Rows from block 11, named by matrix and row number. Rows with one number belong to one channel. Each number is 500 + 25 x the weight over its row's rms, rounded and kept within 0 to 999. All counts start at 0. Numbers have three digits each. After the name is the row's rms in percent of the matrix's.
# convs0: first width-5 conv (model.blocks.11.convs.0.weight, 144x144x5), inputs 72-95, a 5 kernel for each
# convs1: second width-5 conv (model.blocks.11.convs.1.weight, 144x144x5, transposed), outputs 72-95, a 5 kernel for each
convs0.2 104:456466473473469489490498512514494486488496516484484485469444482490484475468514494489481468514501487477472504496484494505506502498486488508489480479474486490488494507488493503515529490483492498510517511494489489484486501511531509500501509519487488502500501477474478492501478494485462433524520508495479433441442450458506505492481486467481482482481526517501483475
convs0.3 090:535500480473474506502500525547499489489497509489490490488476486484493485468509492483468453543527514486471488498487495503549531511497471500464458477513528514499496493499490492513537516516506493509510505494486468520503500508517522516502508533500510511521509471455458470479486502506478448540531515504481483459458456460513512505490478472479488483485505514512494461
convs0.4 109:510500497501507528524519505516473474495496507531521516494499495474478490493446441473497517467459469491489497499491510530494476479502493502486416446552496478484481470522502485485524506492489486487482492505511503498506503490526447461485495503537535512480477489513531513501510504502502499458466491500501525506499487493492479486504497532526520512468512465425431500
convs0.5 115:458465478505515456465484498502500500504498472496505516532543430450477491497440472498488516473477478491498489499515514491498499500498495458495544532488482488479478474454467508501494477477472481476494507496479497456447477481488534497481474500471481483497532505478459481509486508524530535483496503502531486480483498522473489492483492482496498521539458492535510492
convs0.6 108:458476487479478464465460505492488497491484447482488495506515431440475511535455456489519554463456476489502502507502507503495487486483480499480494496461475467464456437472468478485450462462460461448475480483506525482473492494530505492495508484478482497501506501495498496522456470489511538483486501509535451472482507522462470490496505481494508494508479473477495504
convs0.7 095:515497493490469481502518499532490489482461486512505497490465519518500500477484489495519514532517505490481516514504494495525516505499467480481428491598493495498478469486507506526568489486502493497523510501506501494484494484504495477500501511485503540542528494488485479475496504489473465459467473485480542520492469461549533507501481540527520541471548522493505554
convs0.8 106:477467477488495474484497482487496497491478465503497486489489486484485498513455462483537576482468470483516528533529514515503490496496503483478475465490484478478477478486501508510480471462471483474494495505529540460458489503504521508501523518479487513520509512522516518506484475456461486463458465485505498481499511503502501496501504518514503494502545539524522568
convs0.9 100:473493515532546501494485493524413442449465491505500507517521490486477481493507507508518525458470478497508448471487501520475485507514526487493505521542453461481475496474485498515524484484495487504493500499509506515525526528526493493479467450504499512517513503501491480466507502501494498505504496499500480495499524514457477483502516549511504509519500516535542553
convs0.10 098:454460469475474471476488501494493483481494503466467479477471483483488483490494492506512517501500486482495498503496496497506499487479486514504506505504486482473467475486493495501504476468475475477506503507511518493490503518541503496490500513482487499504500475471479494524459473477463457504495501507505458448446462474498497488488497487490488476486519524520510496
convs0.11 090:472444456468465462479492501494503491483489500469467475482475487488489486483489493498501504510496476475475503506503502503511498493483489513504490493487489484477476473486491501508504481477479486476502498497496505510492506522544513510493495514489492505506507468474482499524458472464463453499490497500498443432440461474515504491484489477490486484489523525516505485
convs0.12 104:491484485495502543545529523542517503509521545513510503488477509524513503490482471450433412541533523504485525519515517519510506508506485465465462469486509508503498501503503505523546507505510511520501492484459449477469458469490491486487505519510501506494499487481488478480540539525501463514506497481468476466475488495518531520508495496502522521489507506498484479
convs0.13 106:454470501535522510512475457477491503498489464485502516521515466460476505534451451493544572432446475490505517525520520510458465485480482519505492484461461472467465455482485490494459445457463461463467465501518536479474498531544524490492509488475488500492496469484505511518480485485498521448461489521541434460492518511461471486499509476487516519512532530502492514
convs0.14 099:421460456524537572522485471481465455470496541505512521500453536531506483484503498498490507490481463479499497498479493527497504499490501547503477469477457467476497516496488484498527461454477480504507468511498502503432483514515488469469508487494486481463463487476534532484517510509460475457457483503512479443471516492508518486481517466500529510454557565506484507
convs0.15 091:474483515523517520523506503523429440438452488502495501503506534504489495491531517503528538499478464472473459461461475494496487495495483490511484528584432439451431469459476479506522472472476477496511486493503506520516521517510495509509500493517528529514518511499503493476518504500497497502503506521522506493510507500520510490493486542516497485487510508476488540
convs0.16 096:485500498478453522505497506510422442449439450501504491487504504487484494511507490500519532428426453475488433439475486502470485499510513484474477500552442461468458456479476470478501486488495496487510504506519524505508510495493502509511494488525525527537531504502488480480514504502513516507506505503509493506501492498473475485495503522494494485504501489500536568
convs0.17 105:483483486496526516510496472459474467464468465511502515523530500497497508533508521530533540514504497485493489490483483484491508503508530497480488492483462459472484497456451447454460477478487506514516516519520501503489476483508517501491474456481477483502525499486494504505517517526533534490479494516559492476485517537509517515505510500476484500514491503509495496
convs0.18 093:459451442452469460481507500486489487473462460482479483490507527527522503503498503518522527541538530510501530527520501492531524512517491488477493452479484481488486473467493506498487473472479495487528529527531516481468464456497495496502492488483493516540547508490496493495481484487494489461463471486503509508489494511553532514491485504497493506508539546554548530
convs0.19 099:477493505492490509505496491499430439445439445507502496501522507484489501517507505516522537468455465476483450452467474488488495505514517477478485505530437455465471465460457454457480475482491490488514503503516518506500504496491507513510492474511513518527529502491488496493509506506521523493497505513535497490492509520492489486498503515494482480508499494509522537
convs0.20 095:478492500511521517514517489486479455463460455487498499517526509504496503517510528523529537550530508493484506491490476467510512506509512481508530519511467429437458470444440456459468468453469482496515528518521510508496486498495511511491479465490490497516528500487486494492501510517527543493489490502537486485483506517540527526514508487455473493509471500532511509
convs0.21 104:483497499487491507497497498480497490489472460499507492491491457447456464498453483500531568455465474490504506513526518504473472485495495496521537528503486477482481460507507517513479476465481479456476489492530562462471487489522509496480488492472472508514505498504509511531490483465467475471486488487512464487486496500483478488488503516517507479507527531535539536
convs0.22 103:511492472487495501502511521526523515517525540496493492488481490505493487475478470451448429542540521512495522519533537548542547538533509485491478488501527524512510504503492504511531525515513504501499489473461453512497477455462508502503519541526518520517514500492477469467493497493477447508501495477452517504504508503510522515506489491504524524514483504511499480
convs0.23 103:461459464467474468467484503506486481484490507474476485473453494501491476465500495493489474530513487474467508504490490488526514492482477499491486477479494475471477492479483503512519482475476492499518505497495483489481503506530510501500511516482488493503503477480483495497469479480458436511509495481471441445445451462527513499488482467485489485484528514502483464
convs0.24 092:429443445458477459454484524502487490484488488473479484477475516523522501476493497509510500543524513484472526522509485486540519500481479480466478468469500480471485490485500513518501482477477492504524529524513511476474490504531526517510524524490499505531526481470475487494482491493475462487488489488495453457457467465545530517487471501493484491503542533522508486
convs0.25 101:486486495489484503497480474467471468465464470513506506508520487483491510539506517526532530502510501495492488489486482478501507504504513476470481486484454468481491495442434434455459471476496499503519522519518503496488491494505509501499481457484489492513531507493497519518505512520529542486490509527555493483493522539512510508499501505486488481513477482496491500
convs0.26 099:504498500496513483469470494491505505494493471471478492503534466471493518532495493511526523478490493496502476486509516504476466476473476512515519524503498498492481461468465468495480486477482487472484483476482491491481493513540516512509513491481486487489499487480478507535467498515540552526517520534537473477489508531458466468477492476476479485510474487495509495
convs0.27 095:493485483476469530522510520537511501494503527494495494485454473482480466456513492473458440523509491477466506501497505521513510507507488512478457461479507507505506505506497498505530502501502501510516501490479457489485492499510507496498510528498501506496505479473475485477502515504473436540528515500470441439447453452501500492487482471472487491472532525505487489
convs0.28 096:508484472489497510515526521537533526530532552498489495495483506517515504487472475456451433549550538534501518520531531528553553543527498477488467488537548543535507505510506504514551539534530505505499493483474450515494476459465499495499517535533524523515510494487466457464500501502485461493495489477455522503497506507523531535519500505506504522501484498502499485
convs0.29 103:465485493510552522501496498483420438453468459488479496518543498495499500514501501513507521453471485486499441467492493488473501512517528494481509522497438465473489494464457469480471479490497499509501508508510507512513492489499526511494466457503496502507516492478465489486506509520521526495487493502525479475478508534468487504508520485467470503542478510554548520
convs0.30 097:526519513520542551543526497492494486481482495548528526535534520499492503496488484488507519515504484467470488477479476484509504478475474514509492492553493480478473465497485472478502496484481482486511490494511497528513480490524505506495494492512514505497490516510513514518516505511515500474462475500524553523499511517535523504484465531516503495479487490486464475
convs0.31 100:500502490453416534519524541563451468471474496509497486472474493480484490480497493498517525434449469484485426456480504526476488502501477500484477525585487497499477489490487495519545512513515512509494488492507510486494479465476505516509496502502511529523524493492498465463532527515509491514513500490480511514490471468472478483496482526512510486448501490502550584
convs0.32 104:461476477484500547521502474493444449480507527527524506478477518507504495501434454477479492444446457490489475472482507542487494488512498510477452464504451459486498504486487479487506452471489500495464485506488494465464483483499433443482503491508490475450455489508513505496523512509490492458468496488488459450476484487503490488495508507512514489477528485461466504
convs0.33 096:518502498507517528535543530540528520525533550517511512504481510525518501488499489463437412550551542522501529528519517522531528519509488464486475501522535528513507512514512511530556533523517510522505500486467455497491483470492488486496504523522518508495496484481478464466528522507483461509503504483467516495496499501523535531514500507510517521489497511503483474
convs0.34 098:481496512498492517497485495503436448453462458509503487488495484465469476492475484497518531472475479494509478486497500514475484496500518459468487506527447459470476474482482489494505487482488492489506502512522525484505517505500502500496480466500505509525528511515502497485514498493493504484493489488501486497487484492480477481490509518510491484516515507524559581
convs0.35 109:502511489461452563546523520544437464475480490521498478474465511489479478451491488483484493428455475482478411456482493506479504497497489527516482493525468483482472470476491496509524500515509497496497486485496498498467454447460512516505507515501511510483477491488506498472542531517496475506494484471458505494471467464474491496488479515500500488446514520518518552
convs0.36 106:502504494481474576538508497511456471489490510538513503487478512495497481452472468470481479429449465478481442476498508513484492498503498512501481480508468482489485478496506495498513479497503495492493483482483492486458449454480487486484500501496506494476458487498517500491543531519505484482485485481460508494470471464498496492484482520508508497446531518500500513
convs0.37 106:533523500487482543529520508517486491498502504540523504503494493467473491487446448464492507433433451482489472488498507520480474482493497491483441465539490493488478471509496491486520498488494490489486471473495501519508488489524488491493500504516519512495486498509514500503516513505497493474476487486491541510498486486478461462486486531530511506471507487458475503
convs0.38 089:493476486497503511529529529539536533517527560494508516505490521533531514502509516495484445549545549537513518513510509509530523520496484484503482522553547543528519525525521519522552550542528517530512515506489470494509501491504490489493508521520515508493506481483487473483538533511497483525523520506498515504511515484510520528511498502504507493466501516507499490
convs0.39 097:475471465472470484489499510520498485484498517488492488474456477488488470469502494485478466513501482475460509500495498509505505497490488498490476470480489483487493503488487510512530491485490498509518509498489489487483496502518507499496501516482480489500501482476480492496486496481465436522516499485472423428430439448505504495488489471482487487477536522509491477
convs0.40 089:480504489449422530534524520538464464474486515511503494472454462456452461474515505497492491467474475499505459470490500517480485501514514508499484497531488484501492500495489499513529504501511508507505496509521512474488485490514474481484485508468468492491494477481479484504508505483470453502500500492481460465452430437455461472487509526506476459446532518522538522
convs0.41 093:481498510496502530508488495503432441449448455504495488491511494480477490498485490494516536437448463483500443456475493509466484498514522473477487512530439460471473460472478480481489478480491484483492500506515525503509516504494501503495480463520520521534529501498489480477506502495505509494492492493509485483489486500471469482497514516495489489519504508523560567
convs0.42 098:483483491498508517505495477472482482480478476517509509521527513506501516529481485495509530514513503494493475476474469473513517509503499452461462474511484489495492492461455456468478488492494500497516510517521510499493492497507498497492483472497503513518523509503509518522523524527535530475476490507539526511509527538534524517501489515501492495505460466471464474
convs0.43 106:488484471467471529521506498511430453464480493514487480483474481470465451441474476474458469422459483484493421475494496497463481493498496515517533524499441462474481492472485498507516467481493487480490480482493509481446445456456526515496507517485490491481483491492491519516532523500484474508496479470464479466457476489450479483482486497485486488486500529548536527
convs0.44 105:462468471480476468467481497499495484474482494463470479471462481476485475480494486498502508506496485482484502503500496495514509493483486514498509505489484478463464475483486499504509481473468471476507504500504513494491505516537502503495502514482494493508501483479480501523454467464458437500503497493490454452451463473505498492486496480485489487490513516510501479
convs0.45 108:510502471453437559538521518540453465485479493531510496472450483468468467444492494484484477442466474484482441458485500513461489492496488532521495507558470487493473468479488494514547496497500488490491489480486491494478468462484491496507512510486487494475480486499520519501541529519493448506504492468438496494467467471458467475484482502489490492465529515503509547
convs0.46 101:558538516510509520541528510510494497503501499518508514511495545531504491476534531509494492570559519487473501507516502484543524495475446481498476489537522518496476472474492493498519521523502482488511502477485472513511502509502474474483511524500527532493464485492501501506527528519488472535522508494470542515492486478546549528504488537517520527479496510488429430
convs0.47 115:521520520509508497484469472455500507497511518492504521512502490501507501522483504518504488536537524502472499503507500471515520514500482505483507499490481494494501508467451472490519486480482488490527529519499484471454454475494522489470469480475467468490504479462456498523499522551538526491493496493521487484484488494538560543513488455469487494498479492520496465
convs0.48 103:458482490479489452450472510491486489486481464483487500511520435454483500522465470500507525470461469482495499505503507495489482474460470505510538522474465467459444430468463494497472459456455450438485477486495524468474491502533506494497504500478485492498504492487488506547453479498509527489498504509522455470477501525467470476483497486493503493506488490501506484
convs0.49 095:502481469472488546542531532541526521517524567513503502492480487505515508488477465447434406520528529521503515515519530538517538532524501481476459483525521527511501508515511500520561519533524514521482482472466443504489485476489495499496516532529527519503506491483470464473515512499480462505499492475452508495506503504497516526518496499507507523506495500496501488
convs0.50 098:554531504498487477491506495454496489495511511485485503510510522523512512516524521512497491565558539504468499501505493481532531509480478509492503492484521505490503502487451453472482535506480483495524537519501489511490474477474520512486484481472484469468467478467466489515492510536540529526504487497500512493486491494536545548531511491470466472475491484502479432
convs0.51 106:490470474473480541546529522552483482481483497518511512496471548537506492476513508490488483541518485469447498504502490493541514499474433507492441494616507501502470476469481502525598501495510485521524496465462468495497485490521487463479506489506506520475503495508515522505541538520493463505492486489463515493481479476546528503477463551528521533490536515470457502
convs0.52 108:480476473472468488485489506512494487488496518483486479473443462481487469463508496491477474509500483470471503496492493503507502491489486509488493484482493484487488505491488502515526482482477494500518502493487487487486494507530510501499513522488494496499500484474485498504459479473455432517517499487471439442439460462500500498487485470483488486487522517501491479
convs0.53 099:455471474474496454443477522508488489481480448486489502511530474470489495507459465493487501504480485486494506506505501484516489478474490477478523510466478470455450435467468498499465473466456465457493492482479501473459481474512519500491495482469472483510531504494481489516460495511519527495497496496512460485483503544501495478470493504493498505513493498512508504
convs0.54 092:470457476501501510530544530524533529534538555509506507505489534538531518508517516489477451561553534530510528512510501504537524515505491482495492515529543535539531536522527528531547541536540533532521519503486469487487478485488485492499508526514507506491489481476480465476539538521514500520511514503489498486496491482533535518516502511499496484465498510501486463
convs0.55 102:533512506504508542537529529525523522517527556518514512501487501516519506494482477461437413548547548525500520519525524525514530529515487462458455461474524520509501495508500496502520518518515512500498504498473452498469468474491494491491504521516514501499492485484482476478521529514491469515509500483467509489492492496513530531524502478488503506491481502494490463
convs0.56 098:542518482484517503543545508526500501504501526494484487500505497506506498477497510511518503548556543529491486496498504507531520521505468493492476544622513521518495486484500511511565515508521502495504498487479452540524514502535504513501511521529540562548535519500485475488495490484485474521506492495497554530515506503521517504488462527536525525510460485504497489
convs0.57 101:511489482497505532542540526537519513517520552516516511500482510527519507496485476455437418553543539523506525519522524527521520518511493466467457484504519513516501504499504505527553512514516516526500500483475460494469454458492488482492510522517510503500497480481483476478531535517498471507498490479462499482481493501521531530517503500509522527492492501496484482
convs1.2 092:486488491504521531538533532551459450461457461496499497492494493495511532556502491469455425508531545548541496504506493481473489489487490456481501484468477472488479478517517508497491472477483494507515515513527533505506510513508495502494480475504505506518542472480483477463497486484472452504504504497487467472475472472493504517524531482486486485475440452469457440
convs1.3 066:489491506518540510516511545573493472475448449528531525516509526526531549562489489484475462535527527528533529520519501475487489467467486467463493479457466484477461435493506499476459459473451467467514512513523529508500491499498480485489459435498496510534551498495489489486474470470465463488498499503484463469468482505528522522528542482490493491473471475479458438
convs1.4 105:545519484454432487481487505511503516516530534553537519510490514490483477472522531522507495492501507526521515516509497492478482499515527438479488482519499487482504540437495489493501497503502532548535530525510509480485492480467482496521529538480474488501496521494484463470495482481471453500485489486473555553552523483511520530533535516500483477474542526517525534
convs1.5 133:488478476485498531527499464490537539541521509460483511525542481504514507494476480486511523527516499490490467466470488491519511500484481495537539518479486505515522525464494509501511523528511504511472464474474482485513505511527526504487477473508493478480492432473491501520470491518543573468486499512528496489465500536528526520509496493510508518545465472479491498
convs1.6 111:467479485494503506516482488497484483485497506472494523537528470492515517501508499486501511515512507504512495503498482458511502487480478482498502493491496500497500522482477498502517496509510518531453454494495490432484510525542510502493500494524509490492490428479507496492508516524530545474496525535550491489486495516507510508505493490520521531542450458476492501
convs1.7 110:523511512513508466483502510518492524525520520536520497490489536530531528527479485482457446533537531523507554528503474440508500494489485397482506475496529521516504496455512506497507501512501491490509519503516514515524518500501501490501493495463479501518537559530512501491475468454458459499501508515514492474490510503553537522517512517512500500503551532484473472
convs1.8 122:481494509514514491490488493513469478487494494488501505501496479501511512518505493474471461529550550555551545533500457407500487477471461478492486512509486481495483489503494497509503492491496500507479485500502501491512513509521499495487484467487491502501514526523505477463493491501511516505514525529534459464466486513499503507503501514520519513536490490498490481
convs1.9 111:484498515532531479486491489476470470471475480461456461475486445458476503518500495495487486474480485493506540534516488449546533523505486461481486494488520502490481465506516517517509489488485486473491485473469471495499500496493507500494481475480485487482483516514505491481500497502514513524532531534529453470468480484463474478484497487492503520540457471484502517
convs1.10 086:468478493517535522533515512517475464461465475496499500513504477490498513527505505480459428523540550567562521529514496459506503491484479474500499479459494482475467458532525512501499502506503499516494500503510508488512509511513525517505488466518515507507522483491488486479490488488490485500514523521514471465473472487512512517506513480489486499500455462477472456
convs1.11 068:480489491513536524525516507515496481483473478511512527521513492499520535536506502483463431531550563571558526520521503478502497498484490500504489459446498478480470466550532507489481492489496491512513510521518532496512519506498521511489475461512511505510519474486496490495472473481491484499511516515513489484488493502527527533517515486498495487491457469473466457
convs1.12 099:520501489466446474495527540547483476472466462516501494490476513516517523523491495501492492480482479471461481485497501508451465483492495465460498492489476489516506492463480499501495465475474464447520527531545548526510507526523455470484491490489499513531540487488498503492506504496477440497494488483474492486479478474500503513522531498492483469455494483478471461
convs1.13 116:523506493487486507488490494496495487485505511455486512517502446488518509506506495485500506494505508508520502500492477452520496479478480487479487511516501494501508526492485508526536491502516522527465457494486484447496520521523523510497488478514501500493495450488502485479494502523551565498503523538548493487479475489488497505507493500523535534535450468482504508
convs1.14 084:547508479471460513488507514501486482482520516519532549533493463473489487489519512502506515487513508501495480492488495499449470506543546498494467504515532512504501508512525529545531503500517535495496493513494510496496531496498523507508506499465461473482492505509537492520521518532531509531517529538541515538533479459443488504508505510506514511490464486506519522
convs1.15 063:507507519518517496484492497484486503511522526511505496488495494486493499496523518520502516464460477468478536530513490466567582569556528401481496492522494493492494494425484487505503460459473465465504492480476468503489480461442487492511512497489475481472465522504477471452525509500500497500505500495475507495513500497485503513526545493491508506532531515496529530
convs1.16 072:498519541543529484492485484482482501502512524510502495510514487489500495507526527521521514455453464468467527535516489465545549544530509431489491498521491479488493486477504489489500466461459473472513503490483471493495483465472491491497490476497480484483477541522498469444504502503507521519516503501483475487489507496471483490509529496507512532539479477471491506
convs1.17 094:477476486496498505491479465446510510508518510491500525537549481487497487484541558559580598472467461463475489497498512522529537543541538496500494506487485488473477494499492484477466477471465470475513498500474472459456466464459493501491490489504490488472457482484492488482476486498509541476485492501505521508523531535493512513512515474488511513520500497489491501
convs1.18 087:466468488503520509497486485499499505510506498503512520519520509512521525517491501494474462538548548552544552544533502461514507497483472497523518512500514515508497482524516501490488490496487478486513517520517514519527521515523503490482475474498500502510528516510508495487492485487505515464477480495518483481484497515551548533511506515518516514518532522502482477
convs1.19 075:488501521518515505488482477466481492493514515506507511513524476481489488486538539541545547457455458470479527525505488484555561559539523470508502498506489475473476479489498483471475466452460466474515496495489478473477475459455498494487482488504495488473460514503494471453504503510525534504502495494499497499508510507468489503526544483498514526542478481483495511
convs1.20 079:445457479493514504496486468458504507511516511478495513519542473490500514520530537535537541481471469485496514503510517523547557540517501491501526540513497489484473485510507514501479475484478462465490481487464455486469475465469514510492485484486486482468454497502505485496511514525542565484493496482478487489480501501491505514519515474503526534544479471480486493
convs1.21 116:518524528528521503497493492496486492493498495469484487489489451474496510513489479467459454505518521530530531521499453417510490478477470475502502503491489476471473486512513506507504511514505496495472474485490490503522521506511526516489476462508494484489504527526499481470477484498511525535541538533536474453484502507484484491498496503516512522536461489491491480
convs1.22 116:509501503501495489502528547568518503483466465527517513506504540541528524523500502505500500506498488478471496492490494497463461463462475472467493478472468468478475465472482490485480469474474467453519521521532546519519517520525442435456454466521530541563582492494493507513474478487491482486493494493499486485482494498540517511510520499497486482468505494484462454
convs1.23 095:468477480498516529544530525542464469474474480497507508507506499506509529544489477468441416536552563557543499507514506487482494499498495465496502489482483485495489470536527518501497484486501509511515524529529540513517517511510498502499492478513510510525551481482492489470489491476472455492499503497485477475475476485518527530534539486484484484478464470481467446
convs1.24 080:447469479498522547544513507531486482492487487512520529519526510509517520528488489486461437548565578571563548543529508470506503496481460510504495484482495492489471450549529508490486500495499497492520526534531538517525512517513493483491478475516516508528544497497502497490472464471474486475476491499508468485487490499555549535522519492493495499496525498498492477
convs1.25 089:469489493499497515500490470460499498502512511496508529542546494498495488481554549562579600481483479480487483491496507515532530538538529490500495488482487478475479490502498484468464473464465475487516497502497483451449467469477495493493494493500493489473466481482492491483478482492504529481484490494494509514519525533501506517524526474487499504507499501489486490
convs1.26 097:462470485507522512505502497506494480470481487478496512517521452477506504513519514500505501491497492504509519521506493476545536516505494507474481474467521517499497498495496504508530495508510515519477463490489486432481509512517519519504497486516507502491486463499508508498514511497509517484508524516517509462457490515492493493488482487512523522537458480490502506
convs1.27 082:508509501497494504514533550571483458454445446514510499497499512513513530546508495494478476504507510511503483484490494493456467465483492458461494475474463473481467465493498497481468460458466462455515517520521534506503499508508471480480465466500503501532548470479488481477494484481463429505501493496485474472478484482495505516532540484481473463461461469471451441
convs1.28 104:510498490497486487493521542563508505486468460530521512498497542533527522521503500512508502496491478474470504499496499498477466457453464458463509485481465465472465451448479478473480458471479471452521525517527534519514505518524435442459459472512527543559579496494493502503477473484482464475485490498503481476485491484533516502505506496491481463461515509491474461
convs1.29 098:472482498517528507500481468464491491492493493475494512514520456483492488507519514518529525464470461477483520521512494489559552537517500477510522501476516497477466473506505503490482491475471465463491484482472471482493490481480506502488479471503494488477468508510512499488510514519535551508517524518520485470474486504469474484500512477493523536554453465478490500
convs1.30 084:509492479465454501504499493478506526533536521536527528519516504487477466461527534530541534509509513500488514517505502496509513522529528465477482491499484478479489496449472487487492498497493489479533527518509505501495490453439489492522528530486476481476456521499496475462465468472477474487480482483484566549549536500526519519512512501476478468470559555553549548
convs1.31 092:523529546538520477483490498518485521528527522531515497478471487494502496505498488493484476463466477476485528545536503443520522520508507371461522490523531521521508509438496523525526480493486492487502502488491496516524524510499493492507512497481476481493496559553522493469513505486480474538523523512497488462450486488467466470482503517518520530542499497484497498
convs1.32 089:555528498448451497480488500507456464475518544507519529515489503510517505522522513496505496452469492502492455486504517527438448488526541476505496489513503502493505535492529519516509476478495534543522524531512526475501523516511488495513538544487479492511515512506521492526548529516505476525513511492498521521534511483456478506532539537524513497488454480489502491
convs1.33 097:513496486474460470492516532545501491482468460519512502491491530526514515522500506505508506488482474461462499495498507508460470472469474451457499495486468467491477453428451482480478466479478461437519517515517528520513500508525442454474482476508520526541550487493504506498481479476468452485490485490493489482477488482512500501503512493485469450445506499485481463
convs1.34 104:485503526537531487488482484482464467471478484470469478483489458476492507521504497496489479485499502515521537538513477441528516506494477464491493488492502487470467464522520512504502489485484479480482481480482480512512509500498498494491480472489489490483488542528510484468507504505507526528535530527525444443466487497467472483494506505513518535539467479491504509
convs1.35 118:540531519498489510513513523513494519534537528552537518489469478474479478480511509504493485452452455470481530537533512475496503519527524451503519512519509497493491483466491511516519494499497501487531531517518514523527528512495492502518517517498491493503504573543520494456534527506482460536524514504492524501476481485459463473482509553522512508507505507497498498
convs1.36 112:540522493472446498507513519516510531534541539561542518496479505497494489497520518524506490457454475491501521528524518499473480503526541470530525501501507497493491493462491504507507506509509503491538540530531531525532524513497492484502519530488491491502499569536511493473525513499472454521508495492479548537513497482477487498510525561527511501492514519510504503
convs1.37 112:536518504468443489497498517510510529531526527559542522506493525507492476468509516518517506513512525543538526528515506497493496507521527461492493480496502495495501510447483494493501512515515512511539535534522510494496490471461486491511521529492487502500495545508488481474479467460453445497489483480473548535541530486530525523527536522491476475471542539527521516
convs1.38 098:505497495476470480485496515531488489482467460520516507501504527521506507515507510522523520492476475466467497500500509515480481466457456462465511501495474454461429409416444471467473469470459453421502508501500497511492489493507454465489483479500504507518516488495506519512473467469467460490485486487488490479469489484500489478482486489471459437451513508500484469
convs1.39 088:487489498505525515523535536536459448460462472496498502499495491501515533557497486462449440512531550543528491495503496486470482493497499458487498480473479480482488477519520504499500465477473495501513517517527542521511507507512492500494490473496501499524545485488488489463503495486468447509515505498485466478480467484491504524529542482493483479474443448461457442
convs1.40 072:506512539555538505511516530523451464474493504484485488491487470472496517541485472457449446483500513516528528529524495457496493494503502467490495470470488474474476480513525505510511495494499513508491490502505505509511511509506512511498487478494491494504520535528502496473513511499493478536530523520504462464477492501445470484506520502501496512523435479497485481
convs1.41 088:496515541545541487486485485475474476479495498486491493491497451476484502511512507501502498469473475489503536533521485453536531516507490456493493498498498489489476471515520502505504473473470469468484486479481478508508499497489495493487480461488492482483473542538515498472507505513523530536528524520524457450467483489457463483492513506510521534545458472481487505
convs1.42 089:489490486484488504503490483478502508514512514517519524529534509495488473472535546549559575509507490484482496490489492496516515514519526469479492489483473479476479491470481482481476485479484471480525527521512502478465464451454487492503505505500494484479467489477482467464462472484483497473480483486493539540545531531526528524521517478471484479485547543541538533
convs1.43 109:517510515507506532528518513504478490500503495495494487474452441447462478495512501489491485459460460472488507526529507479501502514512507504541543527515507497487468453516511519529519509501500503494510509510515524534537527528512520510509511499501497493490501546543529504470537540533515493555547540526509505490430447474434446452471492533529515518520461487495509499
convs1.44 096:467484492517533529536520515520473475479477478498496507507506484496508517525503493465445422539549563573555518516513486460500499498491484476501507484467487485486477473529530519504490504512508506516507503506513514493516511514511522520498488469525515511515523482484489488484489482484483475497510514519513481464470482486513518521516516478494490493497456470479459446
convs1.45 120:534538522502489496506511519534482510527525524527518490463449479482486492487493487482474462467466476487493521525524509475491492502511515419498531497501513507502493490454506531532529495506505505496522527522522528518522540525506499491511513510487488495511516579558532496464542522497469438547529512499484502475461481490474467472485507536520518507510495505499495489
convs1.46 114:501491496497510464457460490492506525513489476516504478455450520491485486489483494510509493498483495507510467499528542546475508521520505435469504502511542546539522500446490513511525481484488498497510506488482470488493513513493490506525527525465467462467479503497521527518560513482463456491493497502493521496479474475535515488469463495476481495489516496492491467
convs1.47 135:483461460476484534525496471467521521527521516462489516537538468479490482475512529528548566500483466457453449478526564591499514523526531516528531522510510505504499498501501502480471502505501490484494493492480483483497498495495523517514519522490493475464465456493520529549498513525528541468470485490506515511507524530492503501494481495508516511516478470481487494
convs1.48 107:455471482499512536536504478497495486483491490467494516528512469484509514511502500486487490518514504499511489500497488466520513502485482481507512498480512518506511511505500512501518511521519515538455447474482493443500513530547514501487498485540514498491490430488510509501525528526533535480506537542551495477472480499516511516509496492526529532542442458479495493
convs1.49 100:517501490486463478490516545564496494480460457521516497499490537524519517519500503508507502485478474475479487485483491498460460458473484444448502483483474473490474467431470491474483466475477469461521525522531537516508512520522443450473471476507522532547551491489491497499495489481476443490492492494487480474483491481515505506512519494481471459458507493492476459
convs1.50 100:453469491505515498506477469464541533533510485502510510504495478473459467484520528530545529490471478479491487519547544546477529542529524516520526505466553555522506498497491511483470504494486473473503496485481478471477482486498530535528531526486474465464457488511533537535539530506497507465484493503497516505495499511508504494476475493478487504502512503493479483
convs1.51 128:526500483467478463457482510523444482493494498514496476454436530520522526529487487494479459509511504493485498500502500486470481490500500379454522501524505520523514514410485527519516467497491493481528525506506495510505520513503466484521517519460461484515528510502504491481559526498468445514503506502481507493484492485521522520515524514505507503509522510491485456
convs1.52 103:490495500507518526537540534552465461461466464496498498499496495500509529547503487472452426518531537536526496497498490483475484486489491456486500482475482469485486469519521515502495481487485492499505516513524530516518509515510502502497483477508506506526544481482480474471488485481469449507508506496497472471478485488496509521526533488492486478474440449456451435
convs1.53 091:439455475499514529532494463486511500502501487485510536551552492496525523510498495489491493542537514500503527516511490453515514504480465486510521498465505512503500495498493507490498513517509496507480468484490497460497509522541506480478478465536510490490503458490509509511499505518529548454491514533539498478470511543552543534519498500531532532546481479485484479
convs1.54 104:517498492480473480493514518523499486478476460523513503493491518512501501506509512516519519482476471468464501498498501501463468472469470483475517501495469457456451427442453476477476468474474458440509510508513518514504499498506454462482484480495505515520520491493496508501487473468463449490486482489486493483472481470506498484485493492483465449436523511500486478
convs1.55 091:511496479469458498496518548553513500489470464523513505502492528519506513520499501499502496475467461461461499502510513516463464464478492469455485494488478478493481472470481486477481458466468462443515524527521543516510508519519444461484482481512517529539540494495500506508491497490473442484489487484481491485484493480508504506511518499489482463440501492482470461
convs1.56 096:475478510517510473492509531519464483487483476512511497506522542524515506512493507520516515541516493482476492495508524539536520494479475392457498478490508494485481451414482482485496500506494474442494505484467473471472471458474465474498508505495498504515507477498510525523467456451454460488485484494508505483505533524570537502479474498477465462474570549522503492
convs1.57 103:514501483467453469497532543543495487479469471518505495487483526524517517520498501505500503481484475468452491495499505505452467473482484460457503493489475486502495471446461493500498468474466460445515522527534537523515511524524450463478485492495506529543546495495497505495499497482459436494496494490482492487484481472508505506509520504493478455447505494479471461